python train.py --dataset="photos of plants and fungi (iNaturalist)" --train_examples=90422 --grayscale=true --horizontal_flip=true --tokenizer="char" --loss="softmax" --encoder_depths=[2, 4, 2] --encoder_widths=[48, 96, 192] --text_encoder_causal=false --text_encoder_layers=8 --text_encoder_activation="quick_gelu" --text_encoder_mlp_ratio=4 --text_encoder_head_dim=32 --text_encoder_layer_scale_init=0.1 --optimizer="muon"
Rows from block 5 of the image encoder of a small contrastive image-text model, named by matrix and row number. Rows with one number belong to one channel. Each number is 128 + 32 x the weight over its row's rms, rounded and kept within 0 to 255. All counts start at 0.
After each channel's rows are labels from the 100 images, of 14848, where the channel reaches its highest value: "place" is the part of the image that holds the peak. Only what is clearly more common there than usual is listed. The data: photos of plants and fungi (iNaturalist). In brackets: how many of the 100.
# convs0: first 3x3 conv (encoder.blocks.5.convs.0.weight, 96x96x3x3, each kernel summed), inputs 0-95
# convs1: second 3x3 conv (encoder.blocks.5.convs.1.weight, 96x96x3x3, transposed, each kernel summed), outputs 0-95

convs0.84 [110 165 178 140  80 158 176 127  79 101 147  95 129 118 143  99 135 125 127 134 166 126 129 134 125  91  94 124 108 162 153  48 174 165 134 132 112 157  88 129  90 125 135 141 115 158 129 112 155 170 173  74  93 125 108 122 215 143 134 121 108 135  96 149 155 134 160 121 127  96 134  95 100 185 113 109 139  92 149  93 117 101 166 143 113  34 134 123 129  35 119  84 120 125  59 183]
convs1.84 [135  97 163  83 124 136 176 156 109  81  81 102 107 127 140  91 135  94 168 156 181 151 110 144  83 145  96 171 114 100 216  90 140 100 111 126 161 155 147  83 135 163 184 146  95 166  93 123 121 182 112 158 135 127 120 136 131 136 129  88  99 178 101 103  96 120 133 156 121 149  51 106  90  94 147  90 107 118 179 115 148 139 155 184 131 125 215  97 138 173 128  93 135 112 113 178]
place: centre (62)

convs0.5 [161 106 128  53 112 143 136 130 104 115 120 144  74 113  80 134 163 171 167 123 130  86 121 153 128  58 121 129 129 134  89 151  64 127 117 166 133 100 171 122  54 176  79  90 153  79 170 135 105 159 108 147  59 112 133 133 192 116 146 159 105 165 117 114 148 150 125 129 145 121  40 124 130 119  96 114 149 119  84 144 156  55 129 176  93 157 104 106 105 104 149 135  88 122 168 151]
convs1.5 [151  46 167 120 153 143  80 173 113 100 150  68 162 179 171 122 120  96  85 116 132 120 129 101 110 134  88 212 129 116  65 191  67 130 168 120 132 142 130 102 138 163 142 163 168 118  80 165 154  97  89  82 127  70 138 209 165 118 142 132 120 143 105 148 107 154 137 133 104 136  83 126  95  85 170  91 167  82 130 127 155 161 120 148 142 116 151 143 142  97 142 127 124 146 123 167]
place: top centre (38); top right (26)

convs0.4 [111 147 145 117 104 148  50 112  93 135 112  86 132 162  96  42  73 119 134  73 103 115 104 110  90  61 121 166 109 108  87 181 131 154  86 121  88 134 130 117 143 143  89 170 147 122 130 105 127 116  66 144 137 133 109 124 131 168  71 129 125 119 136 161 175 126 151 148  74 112 101 121 104  92 164 102  89 126  91 149  97 152  89  71 107 161 169 113  99 104 131  48 112  87 101  79]
convs1.4 [171 159 146 112 128 180 110 158 111  71 113 156 127 115 168 103 191 146 121 121 110  92 125  87  99 171 162 160 149 117 195 189 155 151 104 158  98 208 110 165 151 134 137 159  91 166 149 148 142 133  83 121 155 110  85 110 150 160 108 110 181  97 137 140 187 141 127 108  87 118 232 159 108 133 127 151 165 127 102 137  81 159 113 122 124 124 119  87  82 107 163 139 129  87 115  80]
place: bottom right (40); bottom centre (39)

convs0.1 [107 196 113 108 143 143  71 141 142 107 143 116 123  93 147 238 168 177 134 117  84 113 127  72  95 112 122 116  96 169 119 139 118 147 224 102 100 113  76  89 128 164 132 122 146  53 120  95 102 165 138 161 160  92 122 173 164  96 112 106 130 116 189 180 127 157 102 138 112  80  95 135 145 144  95  85 142 124 140  86 150 146 123  86 137 135  97 136 139 101 104 134  75 131 119 126]
convs1.1 [ 77 126 133  88 158 121 117 144 117  68 128 141 217 109  77  90 123 131 163 131 131  95 108 156 147 105 116  93  89 109 116 124  74 140  60  59 121 152  92 120 116 152 158 113 125 114 183 137 100 115 138 190 128  89 107 130 102 138  60  88  71 125 142 184  98 130 118  99  50 147  83  90 108 167 158 114 105 136 101 104  94 121 139 171 162 173 138 110 136 137 112 159 130  90 112  80]
place: top centre (31)

convs0.15 [ 89 125 112 118  95  87 114 119  98 112  77 141 129 133 105  70 124  97 208 135  51 101 151 108 127  71 114 104  67  80 153 150 121 114  79  77 114 164 116 134 144 133  90 115 116  87 138  91 141  96 137  56 144 182 131  89  87 143 112 109 152 110 110 112 113 119 132 113  89 139 117 112  56 142  94 153  79 163 107 102 121  94 174 132 158 131  92  72  73 107 114  87  85 150 160 107]
convs1.15 [128  75  79 116 101 165  80  92 193 148 115 126  98 146 140 126 128  99 100  89 121 177  87 145 138 157 140  93 172 148 152 168 195 134  96 168 181 103  73 108 148 138 174 120  88 169 105 143 112 167 107 172 137 110 126 145 112  80 101 195 163 165 100 132 128 107  89 117 126 129 171 166 167 169 104 138 135 125 153 113 159 126 114 117 144 117  66  86  82 155 106  79  83 154 108  68]
place: centre (37)

convs0.3 [ 94 117 109 149 157 125 141 171 144  84 119 151 104 173 110  96  46 125 123 165  84 110 137 161 125  53  82 132 148 115 140 184  83 128 135 150 158 115  89 171 108 116 110  81 106 133  68 121 135 119 120  79 118 138  78 116 140 148 109 131 129 123  56 119 116  71  92 125 112  95 146 111  80 117 108  92 121 166 116  74 138  72  49  92 116  97 121 192 163 143 133 156 149  98 167  95]
convs1.3 [ 79  94 169 114 150 132 125 119  49  98 159  49  96 149  84 134 155 141 161 103 118 127 133 148 139 169 107  60  81 146 106  87 146  97 144 149  72 131 148  73 150  99  68 174  88 149  97 100 162 100 130 116 112 106 113 150  52 109  88 154 155 150  87  93 124 160 117 107 146  58 127 166 129  93 106  95 159 131 169  91 107 139  77 120  93 138 153 143  93 125 153 133 121 122 114 172]
place: middle left (36)

convs0.47 [145 169 101 150 131 130 119 157 180 151 135  88 104 113  99  97 160 129  96  99 115 143 153 127 105 112 142 131 149 128 121 128 145  88 219  96 122 140 139 129  82 127 135 101  98 180 142  65 118 115  85  79 174 209 101 129 134 126 121 140  75  99 113 130 129 143  97 139 129  87  79  95 114 104  62 119 173 190 203 156 131 141 148 114 168 109  91 101 146 134  98  49 159 125  86  82]
convs1.47 [115 129 125 139 151 117 118 199  84 119 109 140 142 149 161 113 150  95  94 142  74  98  80 155  92 120  97  90 137 132 150 183 101 177 116 108 154  90 137 154 100 112 104 123 160 131 111 118 132 120 157  41 101 177  79 124  84  69 145  92 157  83  85 125 136 129 188 133 150  84 119  81 132 107 131 139 228 119 126 154 183 116 148 105 125 132  57 132 131  87 140 102  90 164 159 126]
place: centre (43)

convs0.46 [ 96 118  96 134  82 143  98 126 118 167 151  50 105 124 121 121 171 135 226 135 151 150 165 154  96  98 102 165 134 111 123 116 154 111 155 149 101 133  88 126 136 150 155 131 123  27  94  88 102 157 164  92 117 111 104 100  98 153  95 126 144  92 122 134 119  56  97 117  81 168 180 114 159 124 116  80 125 140 135 119 130 134 147 112 136  95 139  94 117 165 141 192  97  62  97 190]
convs1.46 [134 155 134 166 181 174 141 124 169  93  67 158 156 193 169 217 150 107 157 175 117 106 114 137  98 146 133 151 161 145 156 106 119 162  87 136  54 138  91  91 141 107 187 107 111 205 125 151 172 168 106 119 136  63 101 141 126 114 121 148 154 110 104 118 148 136 106 123  96 180 180 132 106 151 166  87 107 152 148  77 127 152  98 121 116 108  76 118 108 121 153 122 152 105 102 172]
place: bottom centre (30)

convs0.44 [124 169 125  99 115 155 102 200 153 111 143 102 156 218  77 128  95 145 148 172 182 166 131 104 101 114 138 157 151 147 168 132 191 154 122 138 125 142 102 162  96 125 169 184  86 179 127 117 141 156 106 103 155 138 137 114  97 144 140 121  74  48 120 130 130  73 146  77 110 143 126 108 176 136 197 151  88 132 133 136 152 139 122 113  79 174 134 134 130 126 168 128 147 126 107 214]
convs1.44 [139 131 166  83 167 145  85 180 213 133 138 158 103 209 120 130 114  99 159  88 127 147 178 209  88 121 118 117 139 125  82  79 133 115 166 163 115 164  88 132 121 136 116 130 109 139 143 175 115 113 152 105 116 176  94 113  77 141  50 174  97 144 129 100 158 172 109 164 116 141 108 101 142 102 166 135  76 109 158 131 131 102 110 138  88 179 186 136 103 112  76 147 124 116 154 122]
place: bottom right (64)

convs0.0 [ 86  72 120 133 197  90 151 138 151 103 125 128 121 136 119 195  88 154 134  73  63 172 179 113 111  74 116  79 126 118  95 163 101  29 107 114 117 110 125 117  89 155 141 123  99 154 140 143 124 158 100 120  93 120 130  93  91 151 153  94 142  89 130 156 141 117  85 147  86  80 148 139  86 130 149  95 139 195 156 135 162 169  79 129  99  91 139 157 130 154  93 119  60 136 150 117]
convs1.0 [ 86 125 165 132 125 168  61 153  98 113 123  94 153 142 101 115  99 127 151 110  98 146 156 149 119 149  63 129 103 135  84 106 191 163 145 130  98 141  73 151 147 136 151 104 128 109 121 119 179 111 105 131 191 133 110 204 126 178  91 139  61 105 111 181 121 125  83 124 112 105 175 170 147 121 103  60 121 107 115 105 156 131 129 107 129  77 169 106 130 139 123 205 160 189 145  66]
place: bottom centre (36)

convs0.58 [ 91 170 141  76 184 158  67 124 183 121 153  83 104 131 180 139 125 115 163 125 138  90 117  72 120  85 160 177 117 116  93 127 125 112 194 162 148  86 137 137 143 183 147 160 147 108  92 160 112 151 102 137  53 104  94 118 156 104 101  95 130 123 126 159 119 147 114  84 146 143 121  96 180 141 175 113 117 156 123 113  95 120 147 108 100 131  69 162 148  87 208 154 157  93 176 169]
convs1.58 [102  84 101  85 145 113  74 186 188 130 154  94 143 166 103 102 110 160 175 186 124 102 129 109 138  73  86 114  92 104 122  63 121 105 177 114 127  87  64 156 139 133 102 130 148  56 117 123 165 143 103  99 104 144 125 126 139 137 108 116 115 105  94  95 122 113 126 122 108 146 126  84 109  75  74 124 122 144 150 138  76 106 110 117 184 101 131 128 122  87 174 104 126  65 176  47]
place: top centre (28)

convs0.6 [114 124  95  81 140 107  97 141 120 144 130 135 124 164 142 101  92 115 148  58 120 125  81 154 102  64 138 111  96 144 128 111 115  80 149 155 183  87  88  77 100  88  62  98  81  85 130 103 112 111 124  74 109  91 142 116  79  57  78  84 116  90  75 106 104  67 130 177 139  81 156 125 138 107 131 124 121 110 123 125 118  92  88 152 185 163 134 169 185 110 140 113 118 173 130 110]
convs1.6 [ 79 102 181 132 146 158 101 105 123 106 159 103 124 154 137  90 116 158 143 113 136 126 189 144 164 105  78 143 167 129 129 102  95  65  79  48  97 115 139 101 117 135 120  96 109 140 127 158 142 111 132 137 114 170 120 179 133 150 134 175 114  97 107  77 170  81  67 159  92  97 107 127 129 128 206  91 119  91 135  96 103 102 117  99 162 136 119 158  82  81 101 128 164 214 172  92]
place: top left (36); middle left (30)

convs0.14 [124 133 138 122 103 177 130  94 129 131 131 134 132 146  80 109 144 120 102 184 103 116 159 121  98 129 128 127 171 131  52  99 100  59 100 142 124  93 136  50 121 113 183 167 113 143  83 120 174 155  66  84  95 151  61 142 118 205 136 135 133 153 168 158 133 114 142 117 104 126 101 106 128 146 100 139 135 143 122 102 108 156  82  78  97 100  92  85 116 162  59 162 124  85  79  71]
convs1.14 [150  60 118  90 122 146 210 137 170 120 152 138 171 134 144 164 160 111 102 158  97 148 155  75 126 150 111 135 170 133 109 128  91 110 114 107  83 142 143 219 160 109 186 149 157 113 116 104 187 151 165 138 152 113 116 120  57 127  95 123  95 109 163 123 147 131  95 163 130 134 194  91  88 152  83 105 150 183 136  83 136 134 105 131 133  56  96 146 110 178 145 176 152 129 113 144]
place: bottom centre (42)

convs0.61 [ 74 194  85 162 157 102  33  98 135 172 146 105 108 166 146  91  89 126 138 129 113 115 120 152  76  91 135 134 184 123 200 148 106 114 146 123 135 149 139 183 129 111 110 192 103 161 126  82 131 133 118  96 145 157 139  84 146 174 127 128 109  93 105 102 131 128  64  29 110 103 133 137 135 127  97  96  78 149  88 141 113 106  68 104 159 123 106 116 160 110 150 145 144 121 130  91]
convs1.61 [ 93 125 107 137 170 138 116  95  98  58 126  82 105 203 132 185 166 113 149 103 144  90  67  86 122 157 123  74 126 116  79 152  68  91 149 120 101 126 123 101 114  96  93 115 131  65 151 161 108 101 156 128 105 125 119 109 214 138  86  69 131 121 128 118 175 136  86 134 133 111 115 102 139  82 116 149 117 185  93  79  78 154  78  84 129  98 117 133 107  99 112  97 139  93 146 148]
place: bottom left (41); bottom right (32)

convs0.53 [139 176 136 152 150 109  94 111 167 108 124 111 135 167 157 185 143 214 153 145 110 171  76 142 102  92 173 188 150  70 137  96 113 156  78 100 124 123 135  84 129 172  76 148 135 151 147 101 131 113 163 121 165 104 227 108  97 126  73 131 127 140 158 112 123 142 117  82 124 166 116 132 128 164  84 140 163 146 104 130 138 106 145 170 152 102 103 102 151 102 178 192  69 130 153 127]
convs1.53 [135 121  78 136 131 138 103  69 118 115 120  97 103 148 129 191 116 146 104 153 137 137 149 142  69  70 157 109 152 116 139 170 119  97 190 113 118 113 154  54  84 122  58 126 141 132 199 149  97 103 175 105  81  50 148 141 197 112 110 137 167 114 109 106 118 133 118 158  92  92 168 146  82 131 105 143 138 175 105 103 109 109 117 162 115 126 100 194 147 119 108 164  92  67 143 111]
place: top right (40)

convs0.89 [132 121 149  67 142 126  86  96 124 118 116  87 178 135  59  71  82  79 151 100 124 152 104 152 121  67 119  99 106 141 109  88 164 121  73 114 109 118 136  99 110 146 135 137 121 107  40 110 127 150 157  84 115  78 148 115  98 124 170 124 126 144 118  99 117 155 191  45 118  87  91  87 139  89 139 112 108 187  98 109 133  94 169 127 109 124 108 122  99  86 148  85  96 195 128 145]
convs1.89 [129 122 151 156 171 163 126 111 161 187 151 133 161 117 142 142 152 137  97 172 162 161 137 141 202 136 115 154 140 127 134 195 217 136 131 151 193 171  90 179 175 134 183 135 118 121 154 140  97 192 165 162 149 108 193 136 113 156 127 158 125 155 157 172 103 164 167 151 130 161 138  86 111 125 197 146 153 175 122 142 147 164 156 117 189 144 156 152 128 144 130 142 100 146 159  99]
place: bottom right (46)

convs0.87 [ 78 125  97  73 114 102 113 129 135 118 111 131 103 154  71  98 117  82  62 175 191  42  81 147 151 115 127  99 161 109 133  94 125 116 167 112  57 120 156 119 136 123 122 152 146 103 197 162 135 106 101  82  61 162 144 138  48 122 157 124  80  95  83 107 102 136 124 117 161 120  91 157 183 125 149 157 122 162 130 132  84 106 170 165 117 162 122 106  92 130 150 117 132 125 102 115]
convs1.87 [119  32 105 153 137 213 106  35 134 176  95 158 160 127 150 148 106  85 105 134 115 134 175 105 142 141 155 111 121 151 104 104 160 126 159 129 154 138 118 171 145 177 142 143 154 122  94 114 130 167 136 176 192 129 179 144 133 138 143 152 150 123 151 152 139 164 133 108 147  84 143 105 214 152 152 173 138 140 124 175  95 129 151  70 150  98 157  87 117 147 135  78 156 137 160  91]
place: bottom right (27)

convs0.19 [ 81 128 104 154 152 155  83  92 187 108 134 106 157 190  97 172  87 136 101 152 126 121  92 124 148 118  83 174 128 153 140  80 157 159 170 174  85 157  63 120 119  92 183 158 139 156 136 147 125 130  97  85 105 158  55  46 113 144 129 113 116 112 136 102  78 102 127  96 150 151 163 156 151 131 118 123 157 143  87 158  78 139 143 118  46 123 123 115 175  88  94 137 115 114  90 140]
convs1.19 [130  77 142 115 142  92 165 142 101  71 109 110 199 133 145  82 105 161 152 110 125  94  93 138  98 147 160 116  58 148  42 148 149 114 146 107 104 105  90  90 170 103  85 110 139 104 124  74 118 127 118 144 135  96 115 129 115 154 103 152 105 131 109 118 236 139 140  92 105 104  96 157 102  97  89 121 131 102 161 114 157  83 112 103  91 166 124 179 114 120 104 202 116 150 181  95]
place: centre (33)

convs0.88 [152 178  76 101 167 158  88 131 140  77 137 160 131 117  97 117 116 175 139 155 187 142 165 134 154 205 177  89  75 119  75 128 153 137 114 132 142  92 118 177  86 121 114 104  95 102  93 170  88 132 163 156  90 115 105 118 120  71 152 116 116 190 114 110 148 143 131 154  75 121 137 109 140  76 133  96 171 149 100 200 117 131  98  99 155  96 144 110 151 136 156 127 137 214  88 131]
convs1.88 [146  91 144 160 105  85 149 109 151 103 106 152 105 113 140 132 104 120 100 111 117 178 130 172 136 155 139 129  86 112 115 127 142 126 164 129 148  85 157 127 110 198  80 124 138 128 107 179 155  96 103  66 168  71 139 146  77  83 120 134 186  98  82 101 104 130 142 200 161 105 100 100 114 161 134 139  88 119 137 212 142 115 158 109 140 109 133 162 159  85 136 115 109 232 187 104]
place: bottom centre (35)

convs0.48 [118  79 122  80 133 163  80 178 180 135 164 135 134 187 159 201  77 136 144 136 108  91 111 188  87 111 174 147 126 125 119 138 166 157 174 147 172 155 136  92 159 128 137  69 164 127  95 110 178 136 129 112 112 151  47 109 149 149 137 111 129  84 141 115 178 133 129 113 143 151 145 119 122 126 132 101 150 112 108 148 137 103 108 148 174 128 159 136 230 109 138 179 140  99 190  99]
convs1.48 [103 108 149 106  88  97 115 173 150 123  91 136 139 113 131  83 130 146 128  88 134 125  98 121  92 136 118 110  78 116 102 162 110  69  70 129  79  79 146 111 146 139 126 124  88 145  92 113  96 118 117 106  85  78 152 135 149  82 131  82 188 122 126  69 155 113 105 137 131 123  72  68  89 113 121  64 193  91 114  80  71  97  82  64  97 122  73 136 150 135 144 127 164  95 117  72]
place: top right (43)