python train.py --model="contrastive image-text model" --dataset="photos of plants and fungi (iNaturalist)" --train_examples=90422 --image_size=32 --grayscale=true --crop_scale_min=1 --horizontal_flip=true --color_jitter=0.1 --tokenizer="char" --vocab_size=37 --loss="softmax" --embed_dim=128 --encoder_arch="resnet" --encoder_norm="batchnorm" --encoder_activation="relu" --encoder_depths=[2, 4, 2] --encoder_kernel_size=3 --encoder_stem="deep" --encoder_avg_pool_shortcut=false --encoder_widths=[48, 96, 192] --text_encoder_causal=false --text_encoder_width=192 --text_encoder_layers=8 --text_encoder_norm="layernorm" --text_encoder_norm_position="pre" --text_encoder_activation="quick_gelu" --text_encoder_mlp_ratio=4 --text_encoder_head_dim=32 --text_encoder_fused_qkv=true --text_encoder_bias="all" --text_encoder_qk_norm=true --text_encoder_layer_scale_init=0.1 --text_encoder_parallel_block=false --text_encoder_inner_norm=false --text_encoder_positions="learned" --init="orthogonal" --residual_init="none" --optimizer="muon" --muon_scale="match_rms_adamw" --lr=0.0078 --momentum=0.95 --nesterov=true --orthogonalizer="polar_express" --adamw_lr_other_params=0.00079 --steps=7600 --batch_size=256 --epochs=21.5 --lr_schedule="wsd" --decay_fraction=0.2 --final_lr_fraction=0 --warmup_steps=220 --weight_decay=0.1 --adamw_weight_decay_other_params=0.01
Rows from block 2 of the image encoder of a small contrastive image-text model, named by matrix and row number. Rows with one number belong to one channel. Each number is 500 + 50 x the weight over its row's rms, rounded and kept within 0 to 999. All counts start at 0. Numbers have three digits each. After the name is the row's rms in percent of the matrix's.
After each channel's rows are labels from the 100 images, of 14848, where the channel reaches its highest value: "colour at peak" is the nearest of a few named colours to the mean colour under the peak. Only what is clearly more common there than usual is listed. The data: photos of plants and fungi (iNaturalist). In brackets: how many of the 100.
# convs0: first 3x3 conv, stride 2 (encoder.blocks.2.convs.0.weight, 96x48x3x3, each kernel summed), inputs 0-47
# convs1: second 3x3 conv (encoder.blocks.2.convs.1.weight, 96x96x3x3, transposed, each kernel summed), outputs 0-95

convs0.14 091:454443493487565405436392527451431472464581457507481428468463483442445399435443471433509478500430444552531465459497480442465549470515466474458544
convs1.14 095:563537431390495532514507439512515456449490473554515399497460414451529429465464523517461463490558430486508510503426534476557516452470470443398431538386420508503403551427520458429573459420537420397506498481533474434513566485495433574451485432483499590539441459549523507546502458493500523514
colour at peak: black (61)

convs0.64 091:450475451531478436485482473386454546492434530548508504476441492431516528475497491592525425430556476497445473500434454546478470635413475463555437
convs1.64 103:558492498484397481452499456480545586442488477533534431439484431539567480460491497391459489554410512440438598502523541499497517512450534524467486344484503563477470542500551483482441487422530515429500503399469535509575452601444417378433490452539537527539467460465527472519504420543489475502
colour at peak: black (41)

convs0.72 073:463476554475434520554490447475527575547460444534482517543525488627479424545472477527525595421419511503430433565507487509497572507418557457575485
convs1.72 106:520534543466540436531468583525475531451489567501549423486510500549520459527478435500597487509484430505512527569526482483432472501559580451477430560430575488401505566448416506447502586542517531496524550533516484499575479557441479513568489422472516507478501424621429393485468371568432548490
colour at peak: white (45)

convs0.35 116:446475571504503468513568516556551463471493412492458510555523486458450473489478480464482638398448450428497573539464453534481470447504516500645492
convs1.35 090:505487561505608537472416499466499443461492580418480506433494525563483553482498427480459491546523540457465501557469562503426468457561530522494525552491573463448587538548462514555518522615459348561510555532519651469467513561473475558444506398482497547528495469579503484544551496563511465442
colour at peak: white (29)

convs0.82 101:550507462485524542461461494481497480462415420474493521473479450441506500526363463573554437565388529519556507481479563477505592445449519546403470
convs1.82 095:585522470464523508495410489503502515518468454441442383435466437488550475561402420452446474508503412492453583481476518522480543488534468521515493462510437410415492515410451504629570409444449465507407503500462567517486526505570468489534550505478427572581461427495478471527551505431460534564
colour at peak: white (43)

convs0.16 110:510488531557550459388464493492490448567492444491530546455501533562468542616551422547432467543615436392513517496517508547457514516443440513491523
convs1.16 107:514501506514496465439508632496504438527477479641494584476503532504455545554403536500576447501495523456543443402561447442500467514459472426507487536427519449498408463475493545443554564495457486422541503504421506442424461545482417579570427533516425485458524462453575563529545558468538532452
colour at peak: white (43)

convs0.67 087:523395537456553539521465459453516481520494569415537462521476434452525495442453464553451468442411501368502476556537476547443535489496551411471574
convs1.67 098:577536489532473526500540471465586496595424491532537523469468496494488563503456502427514526508428461460535474452440586531533413528459518499503410483482511526490426549603484440530542496532588477380478598433472603463568381522476472455424497472478479435476598513464379500515481485464530534520
colour at peak: black (50)

convs0.24 104:447478456503423586480457555492482430545569481469488460498476501428568589446504487473555503520459491517557544419505489440540397479440487631525439
convs1.24 093:502460446474545527519534447506402491411555463492600444508447616516515467531464428594509481519494467558521502562411563535481505535489474453460568489490475487536506473451460423575513375561502483509521474516486495496624532430421490568579480467436446435556412451542503475525476612480525553506
colour at peak: white (33)

convs0.88 097:410530438558509558464451536489592542467589559555535488455500558517505400548483419561445473484492467504486451427533430496550459496471614458472509
convs1.88 104:480482474443527498581588516537537535441460423478435485460411460502411638488442497460390508485516514502547570500502453497532561529492410432547473469511545449518442523448508540548460456433467507555535548527474567441487482485504393634461468450558528532393501466572502495450516503562524422490
colour at peak: black (67)

convs0.90 105:480454473438482498529448447479477527534374486479572515506549534481544521493539606464553539557573516542420448545472472509491346519462424516478468
convs1.90 097:486469504584499477533437578563507545484521455449538500552474682498592514422444467508566519491452499437577458541517538481470528455487460531597515521568559470485524488546556467523564559478501527494398504488522456484466402456476476449521508588548447539553425532418476572433456455528469491397
colour at peak: white (43)

convs0.32 111:456501415379536417485483530484445474474518555463489495556453414488566417426539488501455476439506469433543550459515505481482359443526474444495493
convs1.32 099:535560493536469540555614484495538505530451411488466484490416573452508535454560535511450528518537511458511430553544530452534494456419470558571491486598538477411442539558471490447527515497504448439480466436386523400554368510461463442413519439586500448519577472486462563480475465440453473520
colour at peak: black (35)

convs0.78 115:546473480555516490514533521633515554544522578432497537438400488540465492468495555486572489623456574528449464570416454509515541460521480507562485
convs1.78 096:506459505501509543488542453528547503540407457468492617438452502447481505428464451452481490478407443543534368445524360460510558505458475436524504505462458504461494492481458500567419556497424463478436491510446524396422481474511475521498597583530472486577500438431472564480523613447486475449
colour at peak: white (32)

convs0.44 093:465513554550432514481550460523456578496447438487566469502505446564463554444647484456542527447497513477474459469544531618509540433466490512466601
convs1.44 129:487549554497468431474415499471400495475498548401563590579481513471485470548390519481531496510561453506425443575469631489455452466495549524453434537506485458426439580473530477427559446510511541431571509550493433511460592508432457538566454531462496562582519480490464414565493465532509523525
colour at peak: white (30)

convs0.42 111:455489559502541549546516472481619491462374489462518425591460509463494520461469459525478469514651540507459448426510521482473471553554433506542523
convs1.42 115:417466505512483505538486555462521466406451432509488431505433468476511556514522498505574455511598564473687454512438461568540494582512494498456431418453546439475504549467456490474539419508455499419516601495566485525527424469514501499568423460532520500505398528466495583421490528507437512450
colour at peak: white (31)

convs0.37 092:437471523469507461556528509512462517518383516468441479562498475528488614543509495529471437517445497464576438473553496501490503550451600641496592
convs1.37 080:517544497466396480487475522453595563434482479537573438484525537481513502494390473510556412440545416504526458531404427513380493434435557489509484461530469474471457406538571436485510469521508607387492492571462487500457477533453526517467567453578414488423554531487467456509563520449509481540
colour at peak: black (37)

convs0.12 072:477573608564491620434534436487463511467495515495481412473558502413478457502479513507507600457486544477473572409492589446480475478573518535524506
convs1.12 087:474446532489550491603511478371587506549406472526548450448493463517460476513437412468412492470462583483438596571499564474502474509491468559468455513510483558529563473459476504598460492586482503480484467511608475490447507505518474499518487465526586460493473413652506511476491397452570474472
colour at peak: black (36)

convs0.10 102:450495543482502477490402437438568556459546554395420455531526519583570412473447539509481457513586512483480571466594536511472473508573460478504514
convs1.10 098:466483542498495508597608547488516481487477442618510504499427472524484500486467520517459463520480652502574428569565440562563511538432381545511510477502543560552506610515481468514478499491522450484494512480497509522518490406457419522530446491541606499560510486575420559499499461406502417576
colour at peak: white (28)

convs0.8 068:453551579605586543482468490461553518528526596522554467438500522501456483437509512492449522566480512533413460430582501593553383517481516517506487
convs1.8 075:508423479465480420526462549502480451521534482460487462486459552541560523519493423426543550559390450472521463592493524546541519440515462577547493477473564474639487538459569470559493417594469481434544531528478512450538486503471494527512427451580457454668406535524489553462455556509481492450
colour at peak: white (26)

convs0.50 091:505513431469553516591577516574491560483503566484481539497417496513560543463423535439595568496471644482472530462519465498513416497432484463475538
convs1.50 097:472451487520562522531506437458546541465584501506471564447464454427515444479367421490496484461414519495583386450541472459513465439484528479577490431537541528427465520465557551598468509567431587486549483481387513456500409448507522448483477528495456507501515500506523519446443607499387546487
colour at peak: white (40)

convs0.34 089:491556425511485464579556460510442482435482532562503446553432469518498571509521466481472447444492513397519513425423585496505421454470518409454598
convs1.34 077:446565475581475459576562497482580526476426521490494540531471538515556420494453477477431465522493554481471431564475479439441544551393646541470535409526476610441473514476427460417512460494545565452493556485507490478532506472538469506459486482499489434501451434538484529611500513527411383551
colour at peak: black (71)

convs0.30 086:390436431526451449562572422522510483574540499477437446404492515477518505489449457560445427415477484489513413518579474464467477465459470471458442
convs1.30 098:453452479508355502517477440516487481397423550421494488488444546473459450522553515489474495509443430450574481519402509508460519512423426507431507412454595521522464475514576493542447456478567541464557559491448550464575518528514509642470425410515523478511474486461404580543530542530519493530
colour at peak: black (40)

convs0.89 098:459462456489524429584446447478503575425497557492482470530613476423426495558420541493523571415465497540494574489466491494489478564434490605503512
convs1.89 104:446505505467438493546517481365497504478461490471504419458516477543513425419503382520510481537320584400514498494424454461546495515527405576479543482474491530480586454517470477536482482464505482570467464525478476473458536489412546624472531500543498497469524501601505508534413494457526415497
colour at peak: black (46)

convs0.18 096:402544482511466461512492474526368539463506447613529500402529496481426515548555534400531578484495458556521438507438500546552478520507439504551460
convs1.18 089:431480476353542506459467550455416484496442529538582514601494604508453449424492445574482520485348526602552499549504506474556549558489479457476579448511548490428496490531512505439519471443505516513485527422569537438448539474536461468471575569499482471471531521588477482485550461512437457433
colour at peak: white (56)

convs0.27 106:462402504466487474498491484608569487507507485502535504496522506491495618509527491458480581412451506554521537516467511486637627496402532461473512
convs1.27 095:481551536538473503447514592555431483518496540525503635492483500561518491401459527571484510495478517581576444534403454492445416428505487531462398552491563484463489437533479436466503476512568442586425547467470514510511549497451513546456580500443477484466539452513449365519497439491390570457
colour at peak: white (55)

convs0.57 099:474500542609522483399451535491493531600491542427573534500479505488457414562463544595477504550523472546528525502649436487465483462518478535478524
convs1.57 106:541333523516539487524442478510536402497455485431481562510509441477464525521587547495454496455536447402435514513494476465472503469580440523532506550503436509605513476444532519537481520459437550372554464516521521600508509532473450651572427497521440495519483518494510590520431469437477502518
colour at peak: black (40)

convs0.80 119:542531434427477471391592481515485569480477530443465465400416447549529573475469570520447453519437515435515512520540536478519496433501496417411494
convs1.80 110:456553489488555507522426474439472587519424520400409565498471439419500509491431467537494533450503444426480440441521486466456502523447462493452518451616432501409440481506439521527507505500577556462565385519418500505449516509550475449475514501497484485528621419434522536490545547457399499585
colour at peak: white (25)

convs0.48 120:484480507482461502565570468461554476442433533543503614507453456465507474464432477495450523465544517461455494422538614438453588508470370558480491
convs1.48 102:542586445459464569547451475475464503530460476502562476564519482503486469540453378697477479564506553500616482558450429531464452485552551534475526516533497506426477571504475473402499482525473524537526454499489510520415524527566506442515541568421555500531449380459523552525480453441444536513
colour at peak: white (41)